config = dict(
    spec_augment=False,
    vocab_size=8027,
    encoder_arch='tdnn',
    encoder_channel_attention='se',
    encoder_kernel_size=3,
    text_encoder_width=128,
    text_encoder_activation='swiglu',
    text_encoder_head_dim=32,
    residual_init='scaled_by_depth',
    beta2=0.999,
    batch_size=256,
    lr_schedule='linear',
    weight_decay=0.09,
)
Rows from block 3 of the text encoder, named by matrix and row number. Rows with one number belong to one neuron. Each number is 500 + 25 x the weight over its row's rms, rounded and kept within 0 to 999. All counts start at 0. Numbers have three digits each. After the name is the row's rms in percent of the matrix's.
# gate: MLP gate (text_encoder.blocks.3.mlp.gate.weight, 384x128), inputs 0-63
# fc1: MLP up (text_encoder.blocks.3.mlp.fc1.weight, 384x128), inputs 0-63
# fc2: MLP down (text_encoder.blocks.3.mlp.fc2.weight, 128x384, transposed), outputs 0-63
gate.126 085:490469523470486500528457532485514488504499516486504490520444477500484500484496511521549485470520502485518476486529529462506485455533456522509514568488511527530470482537512517499447535523517519
fc1.126 074:532509516511490530521544502520536557494481501541494473522519522511513471457474482466494452505431548513492487504488488552559482495481517475499498490513474552484497515483485542487474510523511509
fc2.126 046:482519509486538485475491502482510485522515507490533517533494472546482491436516502487494491514473502496494517434452473501515533495549489488509495509536505525522510480503520499487545533474504495
gate.127 087:534474436517488498508516494490524493525515500420488452508503484510466524476522489478548507490511491522556516465472504498482504510501516559472502484463476456530491518511471490495479507545485476
fc1.127 085:509537516483470518538490528511459493480504489513508467483503495472530481499499453485473489466469473518509516483514544532499496508505509448493512481510487496476497487515481453539474489469494482
fc2.127 057:515512501500518498454501500425447525465502493510531540509486485518501529470507488512504520471455538513509555470457483497490490484494458504520487492530512533504484437513509466487517509477518495
gate.128 094:480445518492491479521491492551523506541526551516513458495494510524497462537483493504478498522550489482461521497497511511521519479488498518468511498508523510550494542477457493483508528507507470
fc1.128 090:489452492498511453540534484479498469460492482495487456516466465459499505502505498518511470503538462528512478471528537513532540492476495576533499496520513455500500518518460533511489484559462471
fc2.128 058:493496509492505504538531494548526486479525548469486506495481487513501497515504442485484476502520493485481488537500514513519512537460490503466522499479499539498452492508508497472525537556519465
gate.129 081:529541463519552471507489519514546497488492519492514528522483482495499454445487451509462521530453471476483531449498467520517495489520529526444504497523496521488479487525459490502474509498537482
fc1.129 087:525510494495493515479492507545499447509480519534521492511539501478536511490491509486480490520502480522493457486520561509556479507478495514496524500548517508506469461524512521503538546532483505
fc2.129 064:489505504493513520463462498475471539464488525452512457517484515497489494471461475518530496476519538542504549522489468470461510493524459529500503487498495500495530468487485488478522499451494514
gate.130 100:482505506513474484505497533585509490508482466488516498519517501490529469462467498497516512508507484468491498498449518503514488502468488508493512538495509524508474510464460487466474540550483494
fc1.130 116:539448514543512449518506506423489526500525468487461493558499492510520520485532467502462510522501494483527452430515513519524530487497497476537534504511541499508492486485471514497504521508526537
fc2.130 121:501519524502516473494493484515511503475495529474505492561470493518504510469520507473470470474432517492491534489511495503516517495562478491513504474568505482519487463503480501517447505451508512
gate.131 129:500515473487491504513490508491501536525488487492484438499548499527511508486464495482487488521524454441499548541516472520556509489506534519512525478474494531530508461478494509501497526542491443
fc1.131 123:483511548471520489517497510491500519477489484539513533519516465497508530506499511509467529515515485560456513453480435485502508470488473541482497502525506500489492490478486519495514516480518491
fc2.131 101:526499496503511508502486506566525482503499479476485510493496503489493485493473506494560558511444491489492497488534516505544488520497504542489500486479505496497477525569495503482470455562487452
gate.132 151:508466486522470520529493533478544502464518502481496476477485507488461511516488531503513478504511552524509487501538537513530532524486536479497519490547525427515479467484496506515496494531501468
fc1.132 151:490484492483527488516521513487503464477476445516499542532455524481525539515501485520528504551528484496497461488505535499462452504486509495532485502480514503499478489487515504492519491500515511
fc2.132 146:498516512497513531530501515542506494491512551474518486546530513507497503469506502504540552526480495527500513530454442497505528505472456473514515507475490439497466476448479532527528504583497469
gate.133 088:488516514509500487532514494488510535510522497505470530465505444504523511512477557480500437476494486475496467488514490562526569499540502522491472527502500482475529516462486483537519448503469537
fc1.133 082:445537507525519513494479525475482472491484503518489479530512481440524540520524436493516473498519499508518476516495515473557497481474468504511532464492499462460471505501455566523516465517518498
fc2.133 090:545467497507515500467516498490502518503513509523512510505496517507501478481516495494526514490539480534497492522517500505456467476513502488498509533534495509474486468537529463511504499513521454
gate.134 108:496565538522467515538476519532493549510484524516489485487487509509511528505499520492453517505544498464476472532518480484496471511494534481475491475445552463523475527492483491532507504545479526
fc1.134 120:545494499473510507505514487440540486529474512497475469493520527473457481485483506484507499484478451516547464485553525503462536478495488509486496520526514511513508465457499498507495525471488483
fc2.134 092:487486488496476490537493495478490512506487526485481469498487527510510504493479453484483494491488498501488526512500462521470522511528492527524480508505512550502465498506529508511487518432516509
gate.135 081:468512449498523456517540531493503501510493521488515500465525475470532549484497518494532514538503486463505512497542520504498475507515537490472509542511508514507545487509500486493480536495483524
fc1.135 075:536467485489506502509533522488513498431481491524527524488511498502497511453483488481569501515447530514458493501572508487526499480507515515501537459488512570489507481498489502516504488503451510
fc2.135 052:499486466487475495443515521468478503528516485517530529452495510506509507473504475496527508441444524482505499495493496484499486511484515507486469508486506554489483500537552490472477476525486533
gate.136 082:497484491481465488532466511513479493458479458522508544494542498502483438500502498504494524517571488472504456486468503439487481474498501534503492491476511484516497526490534492546514540525521483
fc1.136 073:488475503503472476481521495495485479474500505553490502539517476521527503493481514528446485483461502519513494543517523480541491531482507505511500530493519485463549440457501509449496471500493498
fc2.136 084:492471506492472508441471497481523490485502560550484453510510533511503508500493492482471497517470494502506488577501502513503485531502513526543496499511493509520491519444508498509421488484502484
gate.137 080:489511501513526523525501490502467492503504451510508542469478503509478521483494563509488545497487515480510491445499450477509507454503536520500529457502508432481498531518541494485491485496505512
fc1.137 073:502491506500511459503492484538523476492507454478487461530487515472500484537518492488517531500492551517479479504496508484516498529505527500501511501466537488469446479447498442482466496470522439
fc2.137 048:467538544488528477551534499481483520494482499485498502502512478517492508549437516474488467517548525520500511524471483471452534501490507483485503490501485506472490510480494493514516519551502533
gate.138 090:514531479505502518508500444502473535547495518509475528538568524493506474446497533481492490524520494474517475484509508501445492508507512450489464540501495529507539499505511515514548473479485483
fc1.138 089:466508493540524454469522492523489519510506494483462503485455502479500561523495533503501500469492485519555495468490518498482561507492510521490488462503513504529448529469467473481500503498495478
fc2.138 062:475525506492466531481478499463485505483534529512533498529503516513493509444494488484533501498520522513470533508451475495501508494540478470503504483522502524489508495449470482520481507491496519
gate.139 091:541498478490511551538478500480516477504483521541508498503465454506497497516532504507486485497522500471476509495502439480491480503511484572505468503515489466494540491527504542522484441480483480
fc1.139 091:520443494488463478541485521522498491492509524467495514515483434518505499487468464484478504476499500480521543484469520535532478510519444512460517528506481459502510483500483473498473546506499482
fc2.139 079:535511494480521465512492512525492483500510470479526503494442468498479502487487514480496495461501518441538520460512509500564520462506473502484487498497502492504486495502491499489469485511500475
gate.140 076:506473519522491518473461542543517530496520533467533537530524454499505502504496498491495480513503496548493471505529522515483513525505497540464480482472550528535518469487491528563523514426454527
fc1.140 068:499512524521524511494492484512484539532525518522503478473534475526511515490466453505501511481501517471522543533517511499541500459506494485508518501477548471482523486517482490514523505524518546
fc2.140 042:501460499509496526521511501510467511462502521513490524475490502477487507510522507530534513524511506527494446489487498486481457534436522503467524539483485470496503571492524517502531473532467458
gate.141 095:484496448521497512490522500508502512513514526506477561477460518490491473477539497477518530557506538485538492464513481502532443479475473462517501472493491501497492545480532508501512470495510554
fc1.141 079:487520471504519529519465475511469508504506489487507468505504513470497488463494520510495472536496475502549463496511501522500551486506497525512515499539528485486494500485466515515472482490482433
fc2.141 038:521486490519487471475467484513474511514537468462457516554495493539499504488530539494480549479509517501512492462533500501502494500524490539504501483474524488515515461471485493502513498486519502
gate.142 092:520547458505491514507473528522519542463487542472431497498474502513467474522504478508521550560566489505489490501543489480514487538519503490497487478518510505518479497524509509494515475514481506
fc1.142 095:536453510530525477487462499520508554492504483493515533454515524475481520484514477477518480508503516536544474469549530501503512536514506485503459502498500507464517506492506494513494500469490525
fc2.142 059:530488490495469465479490513546468513491497505457492455496452532494508535505525498515506538488500499463544517520513464510505516497458490510493497503484507519503472520505548509458601477471509516
gate.143 084:498465503511484471505502464448507549524500504518464468452508456510518466486450458491495489489550498485456484496449510550517530512480461472515496479504524541462513480461494515515494500536512514
fc1.143 092:469527493506514519551471497550510526478471520491495449498526506485511465508476501512533490463491537534528484532492576489523521475484527506526486498547502480498492492445464531523481476522474511
fc2.143 061:502500504518515503525532493514516508508497540488535471484484503484514479562502495521483473466506504487499502504473499518504466503518523531474509513508528530480495545512523490498548466481512506
gate.144 089:531501516486469542537504481537488508482503493497493492514531530490501509470517546533515533523466534464440514542457506481489564488476502549501523480492471529523520505495481513540475510458527493
fc1.144 091:453517504537472500518465506511477472530465519511515508559435486475510533500492506529521467509555485498519510478537499478533470512505496550497507465490484513527532483483487448525489492487507509
fc2.144 089:459537513517507485474514497476502513468496495483490493549475526507490523476500482479489484480521545514493552448489494494443560478557475447493488495566497485495506461490463500507480491473505514
gate.145 119:484429507474504462518498485505482501491486484511510551516498505524521517532545531505496496493500522470465456480439492476523459502461512493506532470495511491519528547522504493561523533553487528
fc1.145 122:494474468486501473468552511476523523476483490534542484505493473521495519477486517500504419492522470480496519541501495473528452489522486507498521523532524511530527516431510517495503501468478506
fc2.145 083:480468471507486487507500509481529511500512480513493484511479532500501498492476491486505516509465467461530458498513516517480503521528508510515491495478495521500512484470521524509494501472537504
gate.146 077:488524479503518504496484532518524487496482478504491511539492485528519535454535500529502524531503479468527500456488546480527469523503559436469478439481484461484506509444489505556510543472530461
fc1.146 078:479454490468485460495449438487493491510542539506491499525529485489531536509501495509508513473513482485492554489499514534489501510492500510476467465488432542500515508512508467482541505439522492
fc2.146 074:505467497510496475455504473526521477507488463535506473460487516496506516495489517492498525496485496479504505519513513507521490478534481509509487500536516509504527502526469482489388496453501528
gate.147 088:495490496497519490489500510479496447499492476469527460479520445536533515475511498521475495542501495487501527542541493542479493498484514519526496515527501529487494483472505543519494524473511535
fc1.147 096:456505510510525562493507521507471495498529471489481498515430496504492511503508507537507537528508490534485556483485530520515491478526460496496521502496478496529531478482511477494498471491519488
fc2.147 068:485530507508496491467510493459514519480488510464537461537494495522463521476489488483500494484492518520492574499464460494510528477538442493499488496548508500491485488492462497508452499442504506
gate.148 070:494471535503467495540511508491496522510489520525494524535520488524470505470484489465447527496513502534542461453529513497505553484521456453510464486478517473455490519471518557468500496511479464
fc1.148 072:474530521459543510458494502434536499490457503497494514486501535460516508461538541520489473509443487454509473493529539514484478491457498497487512472484484480514529463484510503481509489501508511
fc2.148 055:490487486503460488492476494485482457503509507514468475485549522494515491528476501525556532526575502531475518544507519509497468510474488534511506507516472468490490504538510488532500514465491481
gate.149 089:475506514502449530480535532438495462464501471475545518527472524466513492503541487517524509465515489516524470517475501514524481474487555501469487466523515545522478463492490461535505525512512470
fc1.149 081:461526501483478531513491477515475525486503531490480513444485519497518508464538492490508522544486489503471550474501479538490479447477505461525490469506487501533529492457495508496511466544467476
fc2.149 054:488505505515520520492521485522492479486479531501471485525483484501500493520503522508447438519516515507492465542519529493465434500508485474514520507561502484512544526470454502509489479505499504
gate.150 089:501512514517498466527492486519477516478509527469475512463537502521522458501505535502499447491468468512501527537517517475481504497497530500556496507465460472490494508488515507496545506525492494
fc1.150 080:523496507481526542466538465507508541496495523543496466515457477475520508479480479468502494503497489518509479487555501515537545519522512479474516499500486475529510557508527536464511493478488488
fc2.150 111:485522512481503495556486500490470504485515530503504462510515485501495530486499503501511501516516533510482530512499475510529496501486481491503470492527479460495455498453512507546534493463500506
gate.151 094:478508458503471508519484457504490521535493521482517489452455527480478516500525513524543499535488494475508520484517496510513489515490453511508484495488521496481529538456486475546514469516537468
fc1.151 092:509498496486521490463514524495507509538505502532525503502513514534537470531516494480502523542510521490516474540476508488472514498449541528459467458496463526529452505487531550487499528499497507
fc2.151 067:474487502499476497517469484520485462516488509539471487474510503500538505512477500496560537532503498510461449481482526504513462510478491464522488521456495515514503538520511499531470502514501471
gate.152 074:501498489493467488513540513525476493536498519479527540512504508455511495503475509493506501527473492516528508493527488489514485544490475444527509480568508522454497535460483535490515503486472486
fc1.152 069:477489515531503505515491501509492533467522490518508523534536476478517517498562525552469473493496489538474466521492487508508502454456545492534483486496543464468459506509473492492509498533524493
fc2.152 056:506512530513521512473495491475456503483488463483462546500494495530500497480523547504475496524532498496498466523510480501471494509499531492526522471475518517483547503463462511503518510494515479
gate.153 108:503458480507500465501450507531538494525507499489542496489485497469493509535506481486497526526480525487493518417501525486522527547507492502500470450472524566497487523501484500459484486510495483
fc1.153 104:517480507463495493485505499513472501497500475499524469515490525525486458506463488514524517495506509508480547504507502486520502544480451521482496512540513514490510497547493496471513505479497435
fc2.153 131:472496487504499519510505506516522475525484515526515499480467500499503487529499485499517487486508500499482465468508533500564490553503485493494517498468504531506446543550519490495466515534484494
gate.154 109:457500470505468546522503495546528488517500527483473552514509504528519496500493500491522521502493510496469542508544487515536486551511517513494448447495457559480444467503515518483504503480533471
fc1.154 119:457495460469497491479506499488517503539484475532483527456492492507497505557494482523527472474498458481505496503465460479463504482473518518511505500484481540498492509536501513484485525513492549
fc2.154 188:469523505497521545517513503501531494499475533509517497510464502503498529517494494482487477493476485500472522505504488495504532510503475464524500497519505522506451517484490502509494483529491535
gate.155 106:532509532543553501510480527438543547497485490482471472526527532514467483487464471512505506495535496480552495521452481492524480511495505452454471507506490501493484482503488494472508537555536543
fc1.155 102:475449452448474525470490510416465491486485437513540530486541513506491510502476482464522476557520505477500469500486514465492474512473490501502505506533492523522485497511532490450501520507519504
fc2.155 072:529489528484507495447500492530476487498504450458511521511461494508497506457556526510468470491475525476460489547491482488494534476486512497510519478490508472507528453506490497454483507506492518
gate.156 073:519516507498514497476474516477511508498476542529516497517441522471464483494465499483465519531532473494519521476458503509523559530467507480488478490487504486474543482565505494462492485553516439
fc1.156 074:503525450529518474541470493536482546497497497501510497459464481469494547491517503497536488462520476517502494456498494507467532464543470484534537539531510480527487528465452461530519509504480523
fc2.156 043:510528523500517471504496510519524500462503552447478472542492513492494490526513522468481478496455513479538519552508487498472509507512436508498519473544485507489495513498500492458568483440506493
gate.157 087:505530459514507504518555519553480503482489504519504502461494507488494467532503501516459561554473470490529483480455534487526512536483514519477473444493487507522518484525472501485528491483484492
fc1.157 078:480564503502505498523521533484454502461546499443527518517528545500507508500492503483507461469507513468541513532575514526510521500514532482506455504495543498512495459446472524480489510511532516
fc2.157 076:487504526480511497490467491485548503508493512497491458530501518520496493488473488495513463491445514501495495604534473504474503495556495516513495486537504489508512478496499492515440484450499521
gate.158 111:452475463489471549508496475509503473546507468512499504502482495503485540501492444529482529524527511512543476456465480505499517500470506492527512468491467506465482507532498519542508494500504463
fc1.158 107:492537468492535526540508475503517467487481481452499500507468480490498488415500477489501494477532509521520542473502488530501562507511458506536485469472487527489510466516489485496504467468489510
fc2.158 097:497455471508489440475497489504465513505500418517483498497493490501481498546479493497472442465518501475515431522525549500481497501538501486486505480453495532507540494546500492483522517440515505
gate.159 097:545502563475474486518469516531483470466467515514481539507475509511508479477561487529461545510523524456484497524444514471479499533504524527504513463496489467503483500529514507506471507505497485
fc1.159 102:496456480500522510486516500456477509509499447494549548490502501488483514505511516501486458492475489543507584515471496503461501498491527509530499527523521542456448512490541542494500499495515509
fc2.159 047:492493507511514536476510488504522491480516531514430472471510531477528476508480484500489544554497486467520517462501501525517536533475498520500505499480522492470484506520522528500486475503516470
gate.160 083:496508492482502480488546488456542504512500468509482511527473518519509469447509534491511470537499470492478474520498471526456475461509501514504496520492494488499499538488452456518517438494509532
fc1.160 077:505538488495488517484502500552492473529506476527524543505522530454535518479520560489488506487496514505526513515465486523513475530527502471469509489517464504533527502496511504511538524501445519
fc2.160 057:525471477500483480448511504526507484510522521528499561432501489469512509521518490523503558478526501470546511516521515497519495511449540534464499526451483509493489532512554502473537458523522462
gate.161 081:554462473516522506464594526444480506497486469498514524505503476514469529514475497488514478487496463509507505528490492570464547526512516484494462508489509501487490493508523476458513508510506523
fc1.161 086:506479509510491470517492485493482493494527550529493457511479493482492499469473463476533484484516498494499523471563509488487522459563530460460513464496504460481499532487465481470455489485487503
fc2.161 039:477492486510495505455499500529512493490512506523487485514509518521498466522477484480480504502504475501499470467489542453499504482511537518508486500504491532497507484496492474470452472515518483
gate.162 105:524438504536482444515479489477499493506459499514473451516467529483524488510510470516528504509469499491503429477558509518518482513493478494487514468466507474497507528484506486499463509493556520
fc1.162 102:470490520483486484461490476451492518454478548498467477492414473504470513460478499491486564511523526500519489496485501512522489485514489497535491491519480503501493554527503486517502460488512529
fc2.162 095:511509480491472508473524518488498498522499461445534494480525498479488538452476485505547488472509505488520519456526487499525487463465487472506501514498487521488499512549540498475551472483503516
gate.163 161:497537537539508457518488485458524512477506576540451522513442467515502512552525545517477534474542507481521504496496505514521509504528513543539504496477510483527506555526462492493529526506518527
fc1.163 155:505516515482522522480516505575507448484481490487479497487505474537489515480479527486451470504495504508482500529519499519551502544504479475504505481509477478507483513474512503479501486525521423
fc2.163 145:509504524493515502518493495550490534478499524499477529508475496505495510509534489477476497488489545542486485481520493483486541492502518521506503491518487463528504498497482482533462508528493494
gate.164 094:503459481484475513464504502502502533483519448477539506487530504473508543511535526527525515525513473461488489503482536536519474492437487483459510538540491507500469504562535477532506492444490488
fc1.164 096:513515503498499481487523513510485507502515511506496491477461507516494454530455450484514478531513505538510530508501494479486507497508506484507459454474516510508511493548529516448476539520487518
fc2.164 079:514504503496514498461492504467481517499524497463543498488501510506483482472491495506507464541526517493491529510472483504493537480530453506484501467495516509486528479510534503513496526477512548
gate.165 110:531509529507568542487478502541505496522484474489505479521569510456504511460469510493500449500510499483489527523505509510462521522498488485521515503502481472474507483494518512534516480526521503
fc1.165 104:535544492464522513467517495541510486551486510489517483502497510542528487487520466476518502492524488524481569485470497513483500488526498509501540469416467534479498485522540498446469529508511486
fc2.165 122:527527533486505486546501513524521517523510486500494502486519495482510484469514481485464529512506453489518540515521460520503520473474498562489505511502496478494476466445544494486544497483507488
gate.166 074:501465506446523487474440481515489529494524484473515490478490478507502507513438473500527503538513474505454508515489485528479525521510504478517531537520501462477529476558506481483480519498516522
fc1.166 062:551520531489501470504493483479533515508466510500485515547556512525510549484485505498485495537524518477472482490502552509539517496501524474521474503518549531437496516504554511511494491497518511
fc2.166 047:516486500511510476491494494465523519494485479454483524540503544511518489480513451505515507498493483494515462453510548478439521494523535483497500456528520485488534459551436513512479495500503477
gate.167 074:479470510490512502481456517456505490489519469477478467546498519540482497510463487520519503531466467470483534496469491507503498517478492528506443485487474536503500482473458492498496550465529509
fc1.167 081:520537510516506516482478489421496483538513484534489503504496525504516482519527560459541523483516545533471499493496499510470508492518476470479468500518496531489470512534514516540552495530535543
fc2.167 062:539500497487508486521518496480510492517515456494503492506517474529491521497525508483442452472507506476526519521525499481490487442487483504514479484569490492503490497517528526496492475459474547
gate.168 070:509455523504493510498523504502522511491502542475456479468523488521518485519462501464540496514481498484557521500470474502506482484493504493522488489525514557475474516458534531457486527560514509
fc1.168 074:461473504513526529451496527465485499503478480524466504527457526487488496475487487529491507545540479497500503520495529486537491521506529522513465497516540436544510480497487502547502471504553492
fc2.168 036:482501518504524518450509511525496502492526485489523510512495494533488501444555492497480483528500520484494473548505476491522514457519503481492514494524500515515547482511453519499466540467522492
gate.169 080:468466515489492500487507474499493531496505529524525477533449460544496519493502495478521559476511499521467494493518510516498484529502475509496520513510513477485492510511517485485533556522522529
fc1.169 086:490521520506488506501483480570496494512475524522513504467502462496489531511473570523512522482504508502552495521476491511479495497537477492478507488481507528445508476467466506476500490488473475
fc2.169 053:516505528494501466520507493539509482503499499495488501488485501515524511521519507481514485497548524460461487526538538511461467436488512443533525489497513496484537478508477493493563496481515532
gate.170 098:515452494492516503518459538490552537537484476498513499488455486494474516536528531492497508448488508493503492494526474511482523521518489520507479485476501498498521485537491536517506490452496497
fc1.170 092:520488552515477502478502489468489519533489504473581506499524541497522484469470531499559482514481521493464501522488517517452490510486502526482498487551463482506489494466492499504513507518505538
fc2.170 048:503516506501518520478494463522543479495494523498488496505479512535519495458509475483522490522494525511470502536499461485475512452515520496540460496501505519513501475490492505521443512438507499
gate.171 084:537497523528530442490538504503489504508466479479493506468503500481554538510486505501477539506472491500495511482511543497505471514513510449482470526516513496515507529479514487469512544494497535
fc1.171 090:484492480483471532476495480485483506513500461475520471502558510476530479471517472499525471489495497444524539470468473506485542529529488520514502529474479481497488488529560479506499482510517515
fc2.171 045:514476504482472499486497505523501528479514491516506494472465518493495526522492485492472485513494537513494460425513512471569513495474511499470505520535490490505516489502489445477426492513497461
gate.172 084:516566492453487507529503522432489511490538512438528479483502510468492470482488540490515489495481528521486500506475458492472503515514467482484477518511478520488493503481494520515499497490524455
fc1.172 094:502474484481501534503488495518473549532505489473495538474511460490523531504497481492494472508505550509489509470426520545502461528516469484497519515455522526472463499569512486510473472495512466
fc2.172 072:512501487468503489565487493538489475508518499490465487521508493479520475514473466514520540516493484476533541513494477513520509494496544558476499516510491486503509513502497517492545518464519480
gate.173 087:498495509503483489490508499468521547498559458492481487456496495485471531493471501508509435483537492526501534520504483509504512483520469451501488489506504467542506466489566503496479488513526522
fc1.173 088:482488487499480539542484510465523540475530463463471518498472469479514506495505491482502482483446535511495459480510472454457496486504545473504452502507498533497493524511502505514512463488485516
fc2.173 049:478497474507486481536476506514487475508505504499503475503479501484488488524423476509519491532563481516476506501473528509499481488511498483496495501425453529513509514497484482494480540480495516
gate.174 085:530456497539540467523434489538508502519534503476466503553490506492476475451504470486503501482502461488506477467517465534512529532457498523540533516473493526498503441502537498471511480481507489
fc1.174 089:468501528531502505501475499516541551492490503521504542458500480429496502531494500473461512477507527479552479504479526499488493494461497520492478541575480409526489529516502512527478493490505501
fc2.174 074:502509512507493490452493499467456502489506487478527507532479465508493508478477488494482409484487542485494505445499503492491491477499492448513490490524499536516515459519503518480499498439482501
gate.175 097:518486532477488506511468501473498481500498472515508510514499477501504468480538562518535474479551487469496533544500483449463523520495531517504511526491496543479500467442511483498511491455500535
fc1.175 098:498532490515464472503509494524509514514501520464514469491498502516489519503482511517486553534543496493529554526508479520473527470479493583453538491504516474484504508553504505455500532501511468
fc2.175 077:516504513482522562434502495550532518491519484459493518537472523520520505440530502482461470524469508490485494508509485501498524496532458512498500454527518492495506459486505506511490508526530506
gate.176 076:483539491538502496502480517521514480513503499498501545486440527481494533512502452514440545536499537444511514512515477517469450497484450497553494496515509506530526521485462525517508494475479529
fc1.176 092:487529488478480554492492512523500516496541516526490471519434514488496470489461570489493540542493493490436470506458538506476520476526479482504466497489474469514523540460483524500526526515496484
fc2.176 105:523497489505486449481518503500499468518513486519537518476509486493507520517517466507526498441494518468525543512521486517494481483484465534498490503537503503503478488573552531493493475389508499
gate.177 079:517549496519505509452496454448517514524515525522474543478507539497483507491500463508487518478511477464473556503487506514497500494524510488493513487447499481485510494501483485455453541512545511
fc1.177 091:501515502458501474523505522499514523508540519476528511487472496490586479487497507489447507535480532532485510472503533546488504496526490531510489492487476485500516552495459494457513530455508479
fc2.177 051:460499492490522491484501505530477474454495514516529488495481501522501533479509550488487480517501520508486469458480475495517459521528469504523511494550499488484497544425529489529500447492504509
gate.178 080:530500529530456477522527498470472532495511509460550516508441551511506503503490494468543510484512482494485478463481548488568487504502538528512529436505466514514488464526478487540475493512505473
fc1.178 082:541547471496547507525526510521512475511490461549502468537498505505494516484491504515541481484486513473485466493456468499535492485493499531514493537488509496556520463480513554501487465551501506
fc2.178 068:505512485505490468502491518553502486501504473521518530522527492506496530462510517491469513501479518473504513515507495507510527475530493447486495475479504499496528416459473540483497526498493504
gate.179 075:475485498508451479522500464537524534498509508538487491490519498516469538532468503544501494517495494469504503516472490478511538509504517510526522476514519461437467509492484489443488543499481518
fc1.179 067:495519510486475503511502511497473519482510529490510477549474492518532515507497494464512531537478486530517498510454466503501531536511485514517492527486522516505531450515495450539467462508471525
fc2.179 035:470488526499459493531485489527440514502506501519520566437487521548516474501508514481509559484458510496502534485495486497458510539514528496484513514478510520463524533510516486481480487529473473
gate.180 082:496486516538457507486482553459491483511530553477508506521501506508551545527535463517462487496500491515491470508592485442492471516528522510502496505539521543539471466474475470511503495506499497
fc1.180 087:482489524489461508503512493508458500519497475497527477513499499496471488507467468511515482492411483525558458477504490552534525539496519468446469475489525495511532510488530478493508506480493487
fc2.180 085:494485484515504538530492487490552510489496506493511489507507522492517461497468502514533507539531464544477467577466525519437467496515507548518497500514495504489514482543479501519486524490483496
gate.181 075:467497486478505494509483470492534487540519518495503466465497531519476514469464525516480477464524490494534496522478486553485530489499491508552500575476531487500527500527531505526504467528517484
fc1.181 078:553467540458495492495488520478460491484487560480488479520476499469513483489483537497460505480489526500476524539475504513516529515495483506508486505510479511497479500490539476458497494537508487
fc2.181 055:486482514515519498475487501469478501482495470537497520520508521516517493491482514498490473536467488504500508532512525493470508473532460516532486484558487498497510447455434521490438517506493492
gate.182 076:538483496510485492524506510509521442472460495505485546510495512477508512530501494466504502471493521522513492499475536498502484462511495460467548524513523502459537493474501577504544470533486487
fc1.182 082:501464489501500526505480490528505519509489543502467508551497543487511540488473480536480481480521498461479564458500508444567466505508532477516510440478476495467497501515503557500499486516497484
fc2.182 052:524515521518518481438475492477462497479513452484521511544534510506463471509528556482481490541544512494509464487508537494490539470525485514495515492572482472487546457512501506476506522535497503
gate.183 094:474509497534489467488461510527481521511487508521506504496495508507517486487460454487480525501503544535484469491454497454505502511460488507559533477541509497500459527474477491523527482478476489
fc1.183 104:507511511506538480515521466501508504510519529518538452479484471499503546480470534501494499523458530544460535559549456473526483483497495495506488524552490513483464484464502537481490442487505523
fc2.183 134:538486512522506477501518494487533463501509448510515524479520501459509494516541519505482530513464482461516497531537524526507480475500485491483526493524500505519503475533503499482509497508520513
gate.184 159:502525528539488466504451476431509481431479559498458472526475506503511504513474489520498539484548480511522490505490503514510499530505491514526529454478495439493503531492465484460496487480502498
fc1.184 143:487503504506477467483472492476512476495486511506531445502425520484529482499483512491547513499529489479506528491504518498495442472481506504477505509491531497501481533497489523454485486522504573
fc2.184 127:491497500525512483505509496488470460497487495455516458534557513482507509516466493521527502491535489491516544589499467519511524510521460475486525501440498521509486556502467504478541514481483523
gate.185 060:535451512529501437515448503481501555491483499505526495462502501488514456478544482492519496521549544497519523512511482539468525510507525515509471451509487512500526494511470505534481523563540497
fc1.185 074:494483508493525517503488483461475504463481539478486465523493525501524466512510482519485486546516517493499515525551499549524508497488499439477534495457512504467511486458517506457480503516488534
fc2.185 036:491478476503503485498494505511477455552510485504521510507483520511493478504492481514522495481559491476510472528502483559566485501466461479507501478450510492508475581511506499497492502493499466
gate.186 127:530460519562521451528499492536558462487490531544487463525481531481503488537497528486493548453488512465516471512543526489522504525495492513494498490483510456491518439483492511482504485504530519
fc1.186 102:506535473495497515491514486455516467465474463479497494503421518503489500503460458520539494522504481516535497462480538516515469503496521474486505512479480511505495474535471501430491525514510530
fc2.186 101:512497502507504484560522508514521464526503516509523494482523503501512509516490489500555584476458492447528558484504482527533505513485466492491515517475500487495456534502519514509512494523502493
gate.187 072:462487494519477495528494500532528492488529522487517506461467475500487499479526542515511514523465487497523546466505473534483543484512500518488543502493498514527510459529435498530520536527534546
fc1.187 078:534528530479474473482564531460498511512496543491505463531496530487479515547493501515532524486480477479499518490517526498505486539481501498482533471496494528549513478509509505551480538501479487
fc2.187 031:469499523496531505577504510519498502546486536476521458533502497454502488492493501487489483523519515490502474504496505510525501492499503533483510499545499479468508491469493485534527511504483483
gate.188 090:526501482502485495471488514496485490479520482478550523503480493523474513452505552520533473534513509466491521515508503514485532480501450514446520515499532478550517484491493471547486454516530505
fc1.188 098:492470515506500567510488509494519545521499472585505521519493550481485508506512514515480500510520545501523457491511519520467454522516534546497504491505459477510492503497497476529496495523541487
fc2.188 060:499502511522513501453508487470537533492487482507513506503484477477500489526503510474444447493477465486535471519504572505523506491489473488517507493538513498539504486484470465482489487485511544
gate.189 081:494493499506542486474469506499491478494514499501508497492549532503540503514538519498503489519565483516512486495493532479517520507487509513474507477508501485501479573500523448482516516484483515
fc1.189 075:520526498478519480478533528488451524517498499482498501463490492555476509486509485487541505528507509507475482544482469484498525513514504551470469527511510496502489476552515489472474496501492464
fc2.189 082:506509505496475492478496515451457534498489448474508484464500490512498509509443513535535509501557514497543535484462495494534488475472498537473501513482490489492510553468505475513495517483510472